Rows from block 5 of a small image classifier, named by matrix and row number. Rows with one number belong to one neuron. Each number is 200 + 30 x the weight over its row's rms, rounded and kept within 0 to 999. All counts start at 0. After the name is the row's rms in percent of the matrix's.
After each neuron's rows are labels from the 100 images, of 14848, where the neuron reaches its highest value: "responds to" is what is common among them. Only what is clearly more common there than usual is listed. The data: capsule endoscopy frames (Kvasir-Capsule). In brackets: how many of the 100.
# fc1: MLP up (model.blocks.5.mlp.fc1.weight, 1280x320), inputs 160-239
# fc2: MLP down (model.blocks.5.mlp.fc2.weight, 320x1280, transposed), outputs 160-239

fc1.87,089,158,194,219,243,191,190,219,234,206,226,228,228,220,198,245,197,237,179,192,233,195,211,184,284,223,226,209,213,193,189,207,212,197,223,182,210,200,227,196,247,216,174,224,258,236,119,227,238,196,251,203,257,168,133,240,220,190,87,172,269,191,216,179,209,223,221,212,178,152,191,198,206,204,177,150,165,211,171,196,192
fc2.87,085,222,224,140,203,262,191,186,193,181,188,224,210,159,231,231,224,180,209,261,203,275,210,178,225,172,199,169,217,246,159,159,236,200,243,200,153,212,155,219,242,196,125,188,223,201,202,224,110,201,220,205,246,212,215,139,151,248,190,163,191,182,226,196,202,192,184,191,147,197,232,190,209,201,236,199,233,151,254,220,200
responds to: finding: reduced mucosal view (25)

fc1.516,099,177,183,257,196,168,185,173,157,237,161,231,247,216,246,233,165,218,144,231,184,184,177,203,194,226,197,206,162,259,194,212,184,151,213,149,111,182,128,161,204,186,201,195,218,231,196,216,202,239,203,226,215,200,209,241,226,242,171,138,224,211,218,209,203,195,256,173,204,154,209,143,198,208,197,237,168,221,185,176,157
fc2.516,085,149,174,132,231,192,193,220,205,157,240,197,216,173,139,207,213,116,187,255,178,182,240,194,206,213,221,189,212,239,241,139,193,153,192,188,215,232,225,207,187,162,204,230,211,189,126,180,203,208,210,183,159,125,126,224,193,162,210,204,205,234,235,250,194,222,210,229,202,208,221,194,185,231,213,229,229,171,178,221,239
responds to: finding: ileocecal valve (33)

fc1.249,095,182,207,201,191,220,153,192,246,134,181,156,250,197,193,271,182,239,225,200,237,191,227,216,203,222,206,168,213,138,185,188,166,227,205,200,205,223,208,261,164,152,242,197,204,245,227,173,215,189,217,213,198,238,203,201,179,145,187,196,236,206,222,202,155,193,152,179,229,230,192,288,217,167,217,175,192,180,181,258,208
fc2.249,099,194,229,263,262,196,172,189,214,195,199,233,157,257,187,204,250,229,201,198,195,142,180,225,161,223,253,188,191,206,235,231,187,192,174,194,253,204,209,184,212,200,219,163,203,200,197,250,191,258,228,218,192,229,232,204,132,153,155,163,149,178,171,171,169,206,161,180,199,214,162,190,171,192,214,181,153,200,210,179,165
responds to: finding: reduced mucosal view (28)

fc1.148,096,187,199,208,288,198,218,183,130,234,124,170,210,176,209,260,233,146,146,254,175,199,175,159,210,170,230,164,207,171,179,186,202,200,220,226,181,204,198,215,255,226,235,201,240,223,147,229,197,223,193,182,169,152,202,174,249,140,199,178,233,192,178,242,221,142,193,180,172,165,177,191,217,177,144,183,245,206,220,203,212
fc2.148,090,228,166,198,172,195,208,237,206,223,162,217,206,252,196,159,172,256,239,187,247,174,222,208,191,237,237,258,203,212,234,271,196,219,212,256,232,192,228,249,195,179,204,178,203,160,226,167,222,190,185,223,197,255,267,220,193,243,221,173,159,188,229,160,208,226,148,194,253,219,181,219,178,233,221,210,162,216,219,207,200
responds to: finding: reduced mucosal view (37); finding: ileocecal valve (32)

fc1.209,101,202,190,203,237,193,149,198,215,190,207,168,212,256,178,175,209,246,215,226,169,170,177,199,243,250,243,226,210,160,165,187,184,213,236,211,176,239,210,169,234,172,204,149,204,189,216,226,256,224,265,239,185,232,195,169,213,203,145,177,215,212,208,196,173,228,154,182,227,196,173,169,243,211,216,176,191,195,202,235,223
fc2.209,102,228,174,201,182,218,213,162,175,183,211,247,171,192,216,198,163,198,182,154,245,185,154,212,137,246,225,206,173,192,237,189,148,209,204,205,243,144,192,223,237,181,195,218,205,220,187,199,153,149,146,233,249,164,195,198,186,182,233,216,193,239,191,215,156,227,222,122,267,195,215,193,186,232,99,179,121,195,157,238,224
responds to: finding: angiectasia (30)

fc1.604,096,185,184,221,225,202,174,178,170,173,178,205,174,246,159,225,212,189,203,259,237,137,197,228,230,240,203,185,220,116,196,189,185,211,141,228,204,247,156,174,153,219,210,218,179,201,175,198,235,239,220,212,224,172,240,225,173,160,175,117,190,188,151,235,165,215,117,214,164,201,222,245,216,197,211,190,183,163,220,273,167
fc2.604,097,217,206,246,196,193,177,197,210,269,189,199,266,210,221,214,190,241,178,145,202,212,196,210,282,176,183,224,268,254,165,232,239,202,207,216,204,163,230,231,223,267,212,269,200,246,156,212,187,112,209,141,200,211,175,155,208,177,244,258,212,250,252,165,191,188,177,211,167,183,217,173,200,155,191,199,237,219,176,223,219
responds to: finding: ulcer (38)

fc1.82,086,230,180,209,226,204,200,192,169,171,206,221,203,239,162,258,204,186,150,196,254,216,207,201,202,218,168,172,170,182,202,225,171,234,216,243,204,184,189,188,174,241,219,206,197,255,179,205,219,208,192,201,197,151,197,246,215,205,168,192,223,193,254,213,184,247,195,196,217,178,205,182,221,217,234,243,194,174,220,196,189
fc2.82,083,154,176,160,156,195,197,200,245,230,161,195,204,177,229,225,274,207,270,242,195,162,247,220,235,165,197,144,258,175,229,171,219,207,215,242,200,222,233,213,189,217,179,233,191,199,198,165,206,208,190,201,217,224,227,150,174,198,206,222,209,194,224,169,186,148,186,238,191,140,209,285,210,205,232,187,277,200,180,231,181
responds to: finding: angiectasia (28)

fc1.648,107,189,201,245,229,204,149,266,186,195,201,158,172,219,175,174,202,254,255,242,181,212,185,179,247,254,198,169,277,153,168,182,190,220,182,154,243,211,206,135,148,202,171,165,208,211,161,172,266,151,212,197,214,211,226,201,199,195,130,178,200,217,124,185,207,204,154,200,179,199,227,191,252,216,180,148,157,160,203,255,161
fc2.648,120,216,239,185,201,195,177,167,201,177,207,194,206,220,195,228,165,233,161,157,196,246,205,190,204,187,133,180,185,211,209,140,207,221,197,173,174,192,156,172,177,230,242,246,181,215,205,237,175,202,188,161,218,206,248,180,198,215,210,197,239,231,204,250,252,196,199,178,226,154,232,217,273,146,239,242,207,194,274,235,148
responds to: finding: angiectasia (27)

fc1.385,107,218,160,216,204,201,211,168,156,133,203,222,243,189,216,247,178,163,193,200,228,153,183,219,189,228,223,191,167,210,209,240,139,192,171,177,233,192,202,196,193,198,242,183,229,234,128,185,214,210,212,270,242,152,169,181,169,222,198,216,205,212,224,224,202,171,196,208,230,206,216,192,205,233,179,177,144,189,116,179,204
fc2.385,104,241,146,171,200,169,214,178,188,180,216,226,159,194,198,200,182,234,198,189,285,231,245,169,200,220,180,215,162,198,207,163,212,237,206,228,199,185,216,192,214,223,203,190,209,211,164,242,173,153,152,191,208,154,194,153,239,178,228,219,246,207,177,243,200,212,178,174,241,186,177,166,210,224,103,223,195,221,213,226,256
responds to: finding: ileocecal valve (26)

fc1.650,101,219,188,270,197,203,160,236,116,249,149,254,259,226,272,229,219,218,206,181,179,170,182,196,183,231,239,183,194,240,201,269,189,175,226,186,120,143,176,209,224,151,212,202,263,198,175,204,175,150,226,214,217,211,160,190,189,186,220,190,197,239,244,179,207,193,223,195,222,167,224,181,194,198,173,203,146,189,139,205,185
fc2.650,095,185,182,227,198,221,239,240,173,216,194,215,269,141,161,204,208,211,128,223,193,145,161,184,180,205,200,182,215,259,180,174,157,176,218,175,254,238,266,193,209,193,227,203,253,204,173,167,282,240,207,170,194,167,190,232,153,245,185,210,196,207,259,203,185,201,187,219,195,178,210,211,202,184,219,187,202,191,209,203,213
responds to: finding: ileocecal valve (75)

fc1.761,096,224,233,212,175,170,185,223,216,231,202,189,151,220,202,243,229,190,256,278,157,180,183,225,266,174,172,149,261,231,198,202,219,230,189,133,178,191,202,156,195,222,174,189,185,232,140,206,189,163,238,212,225,185,208,197,145,184,191,176,208,208,182,218,219,204,159,227,210,146,223,246,248,180,236,208,173,173,224,155,142
fc2.761,088,182,198,213,233,189,194,265,192,139,176,177,203,166,235,179,153,191,198,210,232,176,168,219,173,239,218,229,171,205,182,200,148,226,243,277,212,175,197,177,196,198,204,246,185,196,196,148,210,213,186,223,162,171,190,262,230,157,241,205,161,216,193,230,216,213,175,202,256,190,156,203,206,186,194,198,216,257,199,258,229
responds to: finding: ulcer (36)

fc1.205,107,233,157,203,208,165,149,203,176,215,84,176,223,206,249,192,219,171,253,197,190,219,171,165,188,164,215,163,233,144,190,226,238,242,187,183,178,209,200,239,244,192,187,205,217,222,204,142,215,194,213,156,180,195,235,192,188,191,218,193,210,193,193,237,231,228,150,212,149,173,155,197,209,166,230,199,172,164,168,231,231
fc2.205,103,221,144,179,191,221,202,205,252,177,233,222,172,208,232,195,187,145,182,215,182,242,227,210,150,235,183,193,141,188,178,205,161,169,192,168,206,207,252,220,195,153,240,174,163,141,202,169,215,251,253,221,170,213,188,246,212,218,198,263,214,133,225,177,234,235,243,202,253,232,213,196,200,214,234,226,158,185,237,181,174
responds to: finding: angiectasia (30)

fc1.685,101,237,185,150,174,178,189,229,218,209,169,177,171,166,207,188,204,230,241,206,205,222,226,174,191,200,210,191,236,182,170,170,217,208,198,190,165,199,148,213,190,217,196,211,233,177,190,181,217,230,229,165,154,212,210,194,172,153,197,239,269,253,209,209,162,226,186,195,227,167,184,194,201,146,197,278,190,233,182,218,247
fc2.685,092,196,229,223,195,208,156,185,235,134,233,161,196,228,268,220,232,209,177,178,202,190,173,220,124,233,147,180,153,192,181,178,155,179,236,202,253,186,193,190,194,154,186,198,162,191,246,221,153,182,203,239,228,241,212,153,154,182,211,223,159,202,203,198,235,196,169,165,197,228,173,199,236,157,204,169,262,178,218,220,201
responds to: finding: ulcer (29)

fc1.0,090,247,177,225,222,187,215,215,184,179,188,192,190,165,172,238,219,169,186,281,203,184,206,198,207,237,201,163,267,181,128,227,157,210,245,194,257,179,211,237,230,186,199,222,210,194,147,251,210,211,181,199,182,168,144,224,203,210,198,189,233,180,190,212,185,200,159,196,212,204,187,194,255,215,153,170,148,190,195,201,190
fc2.0,088,182,213,161,238,195,213,225,170,192,206,225,187,197,222,201,178,161,226,187,268,216,221,229,164,250,173,180,160,195,193,145,222,199,191,198,168,180,179,222,198,280,226,208,223,221,254,113,183,215,241,185,212,201,161,194,191,220,224,179,197,210,205,195,172,191,202,235,174,259,244,224,162,189,163,217,174,177,200,203,205
responds to: finding: reduced mucosal view (27)

fc1.507,098,220,199,184,197,176,187,225,232,175,183,188,221,173,193,202,200,182,247,204,254,220,165,269,219,221,176,187,203,173,197,162,224,184,232,153,175,212,219,203,190,212,220,180,171,201,198,214,213,217,223,247,237,250,189,224,169,232,201,203,244,243,198,195,168,203,158,182,260,158,193,186,191,189,238,203,171,199,195,188,197
fc2.507,102,166,229,181,213,183,174,207,195,195,187,112,216,190,169,171,221,182,250,236,202,156,173,198,204,189,156,175,192,235,192,241,193,182,218,239,180,202,195,202,185,205,139,203,190,203,194,195,217,193,183,205,177,189,167,206,224,186,249,234,238,198,184,232,262,147,189,180,204,207,211,265,167,117,202,230,218,209,188,204,162
responds to: finding: ileocecal valve (25)

fc1.664,093,194,209,184,165,199,198,197,226,202,160,261,205,214,208,264,178,208,215,241,260,155,177,192,195,184,215,208,229,225,242,247,183,229,210,199,170,177,211,184,225,205,191,213,173,206,155,229,188,207,221,220,261,220,181,256,209,206,203,162,214,216,220,198,244,234,203,143,225,204,209,179,224,192,187,175,173,173,220,175,212
fc2.664,093,238,246,193,227,236,171,158,208,235,213,133,178,223,189,201,284,186,185,212,252,237,172,173,185,137,182,217,182,180,182,144,169,226,216,179,190,232,174,212,233,183,215,160,201,184,235,189,200,188,238,204,145,203,235,113,176,133,219,186,228,200,205,214,147,168,216,186,198,219,234,179,168,239,166,241,187,210,139,195,225
responds to: finding: ulcer (38)

fc1.735,107,186,177,196,209,144,203,179,231,156,178,180,176,178,192,279,195,203,251,214,199,201,169,213,229,223,178,193,204,184,168,188,161,178,206,217,212,232,172,188,173,202,266,210,173,201,170,190,208,192,219,188,236,208,164,228,199,196,204,163,214,203,203,236,176,212,154,207,176,159,221,224,241,172,174,242,190,224,227,186,217
fc2.735,125,200,188,205,207,184,193,192,258,255,172,167,236,150,187,191,203,224,247,167,203,185,195,212,253,225,182,168,203,194,197,186,229,214,234,225,243,248,232,239,172,175,207,156,188,217,266,224,253,229,165,211,275,257,197,167,158,211,180,161,197,181,174,183,209,202,164,242,168,178,182,263,222,230,240,216,195,183,225,235,174
responds to: finding: angiectasia (30)

fc1.699,107,200,182,228,199,183,164,254,190,220,139,246,221,205,237,202,218,218,252,201,211,184,214,171,173,189,192,163,248,243,181,186,240,207,150,216,189,199,218,194,214,248,197,244,241,211,141,186,179,230,236,201,211,186,150,187,126,202,159,223,223,166,214,168,193,237,187,204,203,167,218,218,176,153,245,202,153,193,215,211,216
fc2.699,109,222,172,267,173,186,197,206,193,235,223,221,224,174,224,212,289,221,168,168,263,200,185,186,215,197,235,210,191,194,127,195,193,201,217,206,236,207,149,254,170,238,229,214,225,226,207,188,216,192,179,220,211,193,144,216,199,182,172,158,217,204,219,167,212,214,204,206,206,206,200,197,227,189,194,177,210,243,175,211,230
responds to: finding: ulcer (28)

fc1.156,117,245,154,212,222,127,132,221,122,207,181,177,202,206,231,209,219,200,235,172,185,155,167,203,164,224,193,231,237,156,164,210,158,201,213,157,218,208,172,196,218,217,189,173,217,211,220,164,190,181,248,211,214,176,232,178,144,176,190,223,216,220,200,194,181,206,173,193,163,179,172,168,164,211,184,178,146,193,195,232,220
fc2.156,130,209,218,213,223,200,191,197,246,215,166,148,190,237,192,219,214,180,202,182,171,190,221,234,165,173,159,147,224,186,237,174,197,239,198,151,186,143,241,202,172,217,236,216,211,228,175,133,199,163,217,171,208,172,242,151,148,229,234,269,197,164,176,239,233,182,216,209,207,230,258,234,179,197,200,209,191,201,176,236,191
responds to: finding: angiectasia (27)

fc1.407,094,207,192,194,237,192,171,197,185,156,170,253,223,215,203,202,209,191,199,214,199,158,208,207,176,233,203,164,205,192,190,218,157,154,239,235,210,151,169,167,217,166,199,215,240,226,224,156,176,270,236,207,200,198,235,239,176,219,163,157,213,235,213,176,127,203,217,158,253,123,185,201,180,201,222,199,169,237,210,222,212
fc2.407,087,244,198,209,184,199,183,205,253,162,235,175,209,205,220,155,223,238,220,165,227,165,203,203,232,184,179,212,201,248,213,183,198,211,262,220,236,202,172,154,197,260,218,214,199,205,242,200,202,203,186,197,230,250,185,219,198,248,145,167,221,231,190,174,229,188,228,204,197,145,175,222,232,207,187,166,204,244,189,210,187
responds to: finding: ileocecal valve (29)

fc1.114,097,212,159,217,230,189,190,210,209,167,181,194,211,182,198,222,159,196,161,171,174,203,165,158,223,208,174,201,212,207,117,227,187,181,271,184,211,190,153,232,136,224,215,147,241,223,224,165,286,170,191,186,146,210,228,189,222,178,170,221,183,236,180,215,184,188,173,161,214,181,203,221,227,205,215,219,174,205,200,215,171
fc2.114,095,211,267,167,197,206,189,172,206,186,231,170,198,163,194,196,181,168,243,248,218,243,185,248,178,184,240,162,212,153,217,178,212,228,160,182,201,177,207,173,222,199,224,238,251,182,188,192,203,198,235,193,154,220,162,259,187,241,170,197,187,215,194,200,175,216,193,297,188,236,210,220,179,167,221,161,137,193,202,179,222
responds to: finding: ileocecal valve (43)

fc1.18,108,131,243,198,249,187,182,180,187,222,174,198,228,237,210,295,184,169,184,234,196,234,203,236,252,198,273,163,200,154,162,195,152,188,195,193,167,185,157,170,214,209,191,206,198,250,149,263,203,201,223,225,152,170,201,145,191,129,193,155,190,230,190,193,174,160,145,186,183,169,205,181,265,125,204,202,212,193,214,195,182
fc2.18,114,250,224,211,203,187,211,238,178,227,166,184,162,219,194,172,253,198,225,186,250,178,209,201,205,173,200,210,233,178,219,248,231,255,198,278,201,155,223,205,206,225,207,219,259,174,233,166,230,167,167,188,212,232,209,208,236,255,205,226,240,185,203,187,152,195,209,245,198,205,170,225,134,198,204,196,207,251,190,205,217
responds to: finding: reduced mucosal view (34); finding: ileocecal valve (32)

fc1.304,087,204,259,224,177,218,177,219,229,169,224,176,173,209,198,273,238,212,252,268,182,241,210,232,173,201,210,182,212,205,177,162,152,226,228,154,196,147,229,217,172,198,234,225,203,189,182,191,219,189,176,224,158,213,139,174,188,159,158,172,190,177,232,189,195,236,145,211,152,209,218,151,189,193,187,211,201,191,215,171,182
fc2.304,087,152,182,175,203,231,194,199,200,184,185,221,199,228,158,155,193,146,184,222,239,209,159,208,197,212,178,190,152,245,199,190,216,167,173,229,230,260,170,204,202,235,232,173,166,206,225,186,191,244,227,214,198,221,233,142,177,218,265,221,142,195,178,190,166,178,212,175,227,245,177,200,210,232,240,221,191,194,201,223,211
responds to: finding: reduced mucosal view (37)

fc1.356,098,193,218,171,233,175,191,235,195,156,122,201,216,211,168,213,213,151,300,246,192,182,178,183,200,222,208,195,226,204,205,212,224,220,165,180,205,220,189,192,236,181,218,207,169,219,152,254,197,226,231,183,249,217,166,206,210,196,186,151,164,204,217,186,214,196,111,222,130,175,130,161,204,180,209,217,190,128,231,162,237
fc2.356,095,208,128,233,136,221,203,197,233,138,197,209,243,239,199,189,202,232,202,225,187,226,204,174,195,160,181,200,123,210,184,252,213,141,191,148,217,214,213,204,164,208,235,192,159,141,197,201,196,219,201,238,163,229,179,217,177,222,189,237,184,200,158,210,244,223,253,164,234,199,232,199,167,198,194,176,167,216,162,179,178
responds to: finding: ulcer (39)

fc1.155,096,221,247,228,195,180,190,234,190,175,220,138,174,234,212,206,193,193,255,250,188,205,128,147,229,171,163,197,218,158,169,211,238,278,136,219,213,224,148,159,211,244,182,173,197,223,201,168,239,188,212,233,182,234,227,206,234,167,174,189,202,216,186,240,236,216,156,228,130,218,191,150,188,195,184,141,169,171,235,179,208
fc2.155,091,172,212,191,169,185,203,165,219,183,190,211,189,198,175,190,196,205,188,214,208,169,258,216,275,149,161,169,203,241,213,198,214,166,188,225,176,240,188,161,166,233,182,250,156,207,158,233,241,203,193,207,215,199,185,147,201,279,221,175,237,176,227,203,223,170,235,211,242,148,244,255,224,167,300,208,270,212,227,168,148
responds to: finding: angiectasia (30)

fc1.731,104,218,198,221,220,174,163,228,145,264,201,225,196,201,217,169,200,207,243,186,217,183,231,193,201,203,201,200,228,227,185,162,225,165,213,177,218,156,219,156,219,198,137,186,193,212,153,157,191,195,225,161,157,151,141,198,193,213,176,218,210,153,205,199,142,178,199,203,221,189,225,174,182,183,221,246,191,222,187,193,206
fc2.731,105,164,242,212,249,202,187,212,232,244,191,150,196,237,152,262,195,243,195,184,166,182,203,162,172,185,199,197,277,242,144,213,191,207,227,236,268,234,207,250,235,189,182,206,207,238,161,223,180,206,203,186,237,213,238,126,186,119,194,209,148,199,204,209,222,144,166,211,175,225,166,219,186,226,195,178,174,220,195,236,211
responds to: finding: ileocecal valve (38)

fc1.44,105,178,275,197,189,193,167,216,209,200,234,202,246,256,236,223,198,237,230,221,157,193,202,183,231,188,166,139,213,213,140,209,176,206,149,161,205,174,194,145,169,161,210,163,211,193,198,167,212,184,216,199,191,193,244,189,192,192,164,165,226,190,176,175,206,225,176,202,127,219,263,174,225,169,189,109,197,171,178,159,213
fc2.44,116,174,223,174,247,162,201,193,219,160,190,207,161,270,163,152,213,239,201,185,188,158,198,260,231,252,212,232,222,187,243,225,198,251,210,222,174,218,227,199,200,201,179,176,199,180,212,228,258,247,219,209,190,217,214,201,196,224,235,163,179,233,183,176,198,265,175,188,220,206,115,241,207,194,225,198,199,200,184,211,195
responds to: finding: reduced mucosal view (48); finding: ileocecal valve (33)

fc1.747,102,208,242,275,214,247,187,175,190,224,197,179,267,187,272,181,216,220,217,190,220,186,182,167,192,176,204,153,209,222,176,187,219,251,244,215,167,179,193,209,235,183,175,177,195,254,229,140,186,194,229,181,215,200,188,153,230,212,195,242,243,181,217,181,200,172,201,169,183,207,196,178,192,192,153,174,162,146,212,231,233
fc2.747,102,214,227,203,207,219,229,175,194,234,197,170,167,223,182,177,202,177,183,264,166,213,159,295,232,226,174,133,191,156,238,194,215,224,131,176,203,187,238,175,182,184,197,186,191,188,165,207,224,239,231,199,200,187,203,185,194,197,177,217,188,172,129,195,232,251,184,232,181,230,235,243,219,150,234,182,165,132,173,141,124
responds to: finding: ileocecal valve (26)

fc1.639,111,204,195,233,200,212,172,208,207,181,182,176,164,197,157,189,233,231,270,209,168,158,216,149,194,205,212,217,264,209,162,170,190,211,232,204,238,247,224,192,212,153,204,194,232,174,170,206,265,203,210,175,189,190,214,229,181,201,160,216,208,208,233,174,175,206,169,182,220,208,175,209,247,180,214,203,186,231,221,229,196
fc2.639,129,184,229,160,212,259,181,165,206,202,226,263,215,193,216,224,187,244,128,160,234,208,216,161,202,226,197,158,194,208,207,177,211,206,244,206,240,139,196,187,189,208,234,201,202,213,197,199,190,173,183,232,252,171,238,183,186,203,204,229,222,188,208,257,173,225,223,222,224,135,223,244,228,187,205,163,218,200,183,244,171
responds to: finding: angiectasia (31)

fc1.531,093,173,218,180,253,231,201,230,166,227,188,222,244,183,197,247,217,141,204,248,221,202,201,209,274,199,216,150,239,170,174,196,202,215,238,190,163,177,196,230,220,183,238,165,173,288,156,221,233,229,237,149,186,134,215,164,177,211,173,179,163,223,144,231,175,152,142,177,149,191,180,187,265,175,194,164,198,168,233,219,236
fc2.531,099,260,248,272,213,185,169,198,225,177,189,163,202,222,211,180,206,177,185,185,171,193,170,225,187,203,147,230,177,213,195,247,179,219,163,246,202,209,241,192,185,198,155,169,259,170,227,209,233,190,147,214,210,211,226,204,193,226,234,196,245,215,115,175,259,202,195,223,190,275,178,194,209,171,226,188,179,184,149,215,172
responds to: finding: ileocecal valve (36); finding: reduced mucosal view (28)

fc1.65,094,165,242,207,187,188,156,226,185,212,206,184,245,207,160,231,260,223,194,229,239,194,90,179,199,147,226,178,163,195,196,198,227,226,241,168,159,221,202,172,195,196,193,204,216,207,195,215,214,169,221,207,187,198,146,235,180,184,186,192,259,235,180,193,187,196,189,149,200,154,182,150,195,189,220,129,210,214,184,192,207
fc2.65,108,222,235,295,214,212,195,192,201,211,120,162,185,218,230,195,207,220,188,213,170,210,232,174,177,150,223,190,211,135,205,223,226,209,234,209,170,184,241,223,203,139,153,184,213,165,212,275,184,188,164,170,201,231,232,173,257,148,204,218,205,184,215,161,270,173,175,220,176,185,176,199,249,193,200,194,220,210,175,200,139
responds to: finding: reduced mucosal view (44)

fc1.727,104,232,178,201,219,230,203,206,182,227,178,218,194,163,212,199,221,220,216,220,195,194,187,179,230,166,203,189,272,269,214,195,215,221,185,201,226,208,213,219,237,172,261,192,215,222,129,217,192,224,210,170,233,193,179,181,201,157,231,266,180,214,232,194,185,215,219,194,232,165,219,216,206,189,210,236,93,222,197,172,185
fc2.727,094,219,217,219,200,196,199,200,192,130,171,152,195,191,209,242,213,183,248,205,214,252,235,197,190,205,222,232,201,145,152,241,172,173,263,208,165,214,152,200,176,162,142,198,144,203,247,225,172,226,196,187,202,202,213,164,213,189,203,174,179,195,209,222,209,180,156,198,200,199,142,208,238,182,189,217,240,205,228,228,247
responds to: finding: ulcer (28)

fc1.68,102,220,174,208,209,221,169,239,206,168,215,203,224,194,222,230,196,217,214,207,160,177,152,211,239,218,226,203,157,191,233,263,199,194,219,155,121,202,248,160,203,177,199,201,271,228,220,218,206,193,250,250,172,228,168,201,219,213,149,167,217,217,252,179,155,204,184,194,178,231,212,171,217,190,217,202,199,183,212,186,203
fc2.68,096,194,212,159,166,201,183,230,203,186,226,163,174,205,216,177,219,201,237,203,218,220,232,199,203,208,177,222,211,206,209,175,207,215,216,252,207,239,134,205,214,227,151,226,141,213,219,188,147,193,165,201,204,206,242,179,219,167,269,213,221,236,203,207,202,184,216,172,244,185,164,230,199,187,142,218,275,211,219,247,233
responds to: finding: angiectasia (38)

fc1.652,099,199,227,221,201,212,158,169,218,217,181,171,197,190,171,244,191,201,215,261,182,178,182,189,278,171,213,182,268,193,240,239,192,186,199,157,157,270,243,195,215,202,195,181,191,204,153,176,221,192,223,198,252,195,238,194,184,176,152,152,219,200,197,195,174,228,179,224,164,191,178,250,281,175,231,222,197,132,173,180,178
fc2.652,084,200,225,202,193,204,185,217,206,181,228,190,186,198,276,178,221,229,166,192,203,195,239,194,155,238,157,163,154,224,187,120,196,174,218,280,221,155,161,176,195,183,206,220,169,199,202,124,185,185,224,158,159,182,206,192,219,155,211,202,208,205,216,182,197,176,210,220,256,211,232,250,202,228,179,195,240,227,193,209,268
responds to: finding: ulcer (33)

fc1.677,105,208,198,189,226,168,157,236,223,191,147,215,197,175,221,211,221,175,241,161,199,199,181,178,239,214,207,183,217,207,137,191,239,189,238,183,228,202,126,221,169,220,258,241,171,220,193,219,239,219,241,176,181,198,210,173,140,116,234,170,211,256,181,216,207,240,162,207,158,179,178,204,209,157,205,221,202,183,168,218,233
fc2.677,115,203,167,179,191,210,166,198,225,164,253,224,188,178,218,206,211,142,206,153,206,221,246,169,157,237,219,230,215,238,175,169,138,199,237,215,221,176,173,244,211,180,181,236,185,225,220,155,180,224,175,231,192,219,254,170,191,187,226,182,185,202,255,212,188,217,213,177,246,254,181,182,179,171,196,251,192,182,198,237,287
responds to: finding: angiectasia (31)

fc1.182,109,207,229,270,227,232,193,220,204,201,129,148,230,195,182,191,196,259,187,258,214,209,177,151,192,189,208,197,219,196,177,161,206,283,157,227,222,208,201,207,207,171,217,195,259,200,158,207,275,191,181,192,202,203,211,231,213,182,106,233,210,217,190,170,195,210,182,182,209,226,139,210,222,177,235,157,148,202,200,171,199
fc2.182,126,249,218,185,228,224,161,210,210,165,208,166,203,216,192,155,220,235,160,177,212,218,234,213,244,198,158,215,187,220,214,213,220,241,241,214,190,215,199,146,176,196,149,165,248,187,190,259,187,166,172,225,205,236,277,178,224,182,204,224,238,266,204,206,227,214,192,236,202,184,221,223,224,189,247,215,284,175,211,216,154
responds to: finding: ileocecal valve (40)

fc1.77,102,184,193,178,191,177,203,192,199,184,166,183,194,161,192,190,210,165,278,306,173,234,213,249,229,194,212,175,207,199,204,175,232,218,165,203,195,214,216,176,166,158,251,193,184,199,145,217,216,258,187,163,213,163,176,154,197,197,222,140,179,190,156,212,206,210,140,203,131,221,229,242,237,153,215,227,202,154,187,213,187
fc2.77,103,245,151,231,160,227,187,187,229,152,186,219,205,161,259,193,134,252,195,182,209,257,158,134,127,186,206,228,153,197,160,217,184,224,216,157,195,214,218,212,167,172,241,177,286,155,228,217,199,184,195,217,202,241,221,254,197,207,169,232,200,203,224,206,213,255,246,169,191,190,202,168,213,217,148,193,153,237,198,187,233
responds to: finding: ulcer (31)

fc1.571,095,211,205,219,244,212,169,193,204,185,187,197,184,210,158,268,253,189,236,221,183,172,205,193,183,210,182,165,253,191,250,132,193,225,170,176,225,223,236,222,231,269,202,234,199,244,113,232,203,224,209,234,202,208,203,167,161,120,187,196,213,192,167,187,162,194,173,211,175,182,216,194,189,212,207,199,192,162,184,243,208
fc2.571,094,172,193,207,234,212,245,184,105,194,207,244,251,188,172,210,157,219,199,211,256,177,186,194,228,239,202,234,162,215,172,224,179,177,205,223,183,203,170,205,186,228,212,203,197,270,154,190,204,185,218,166,214,166,231,171,233,217,265,201,209,243,191,209,163,166,156,152,169,188,189,174,214,174,206,234,201,143,209,177,212
responds to: finding: reduced mucosal view (27)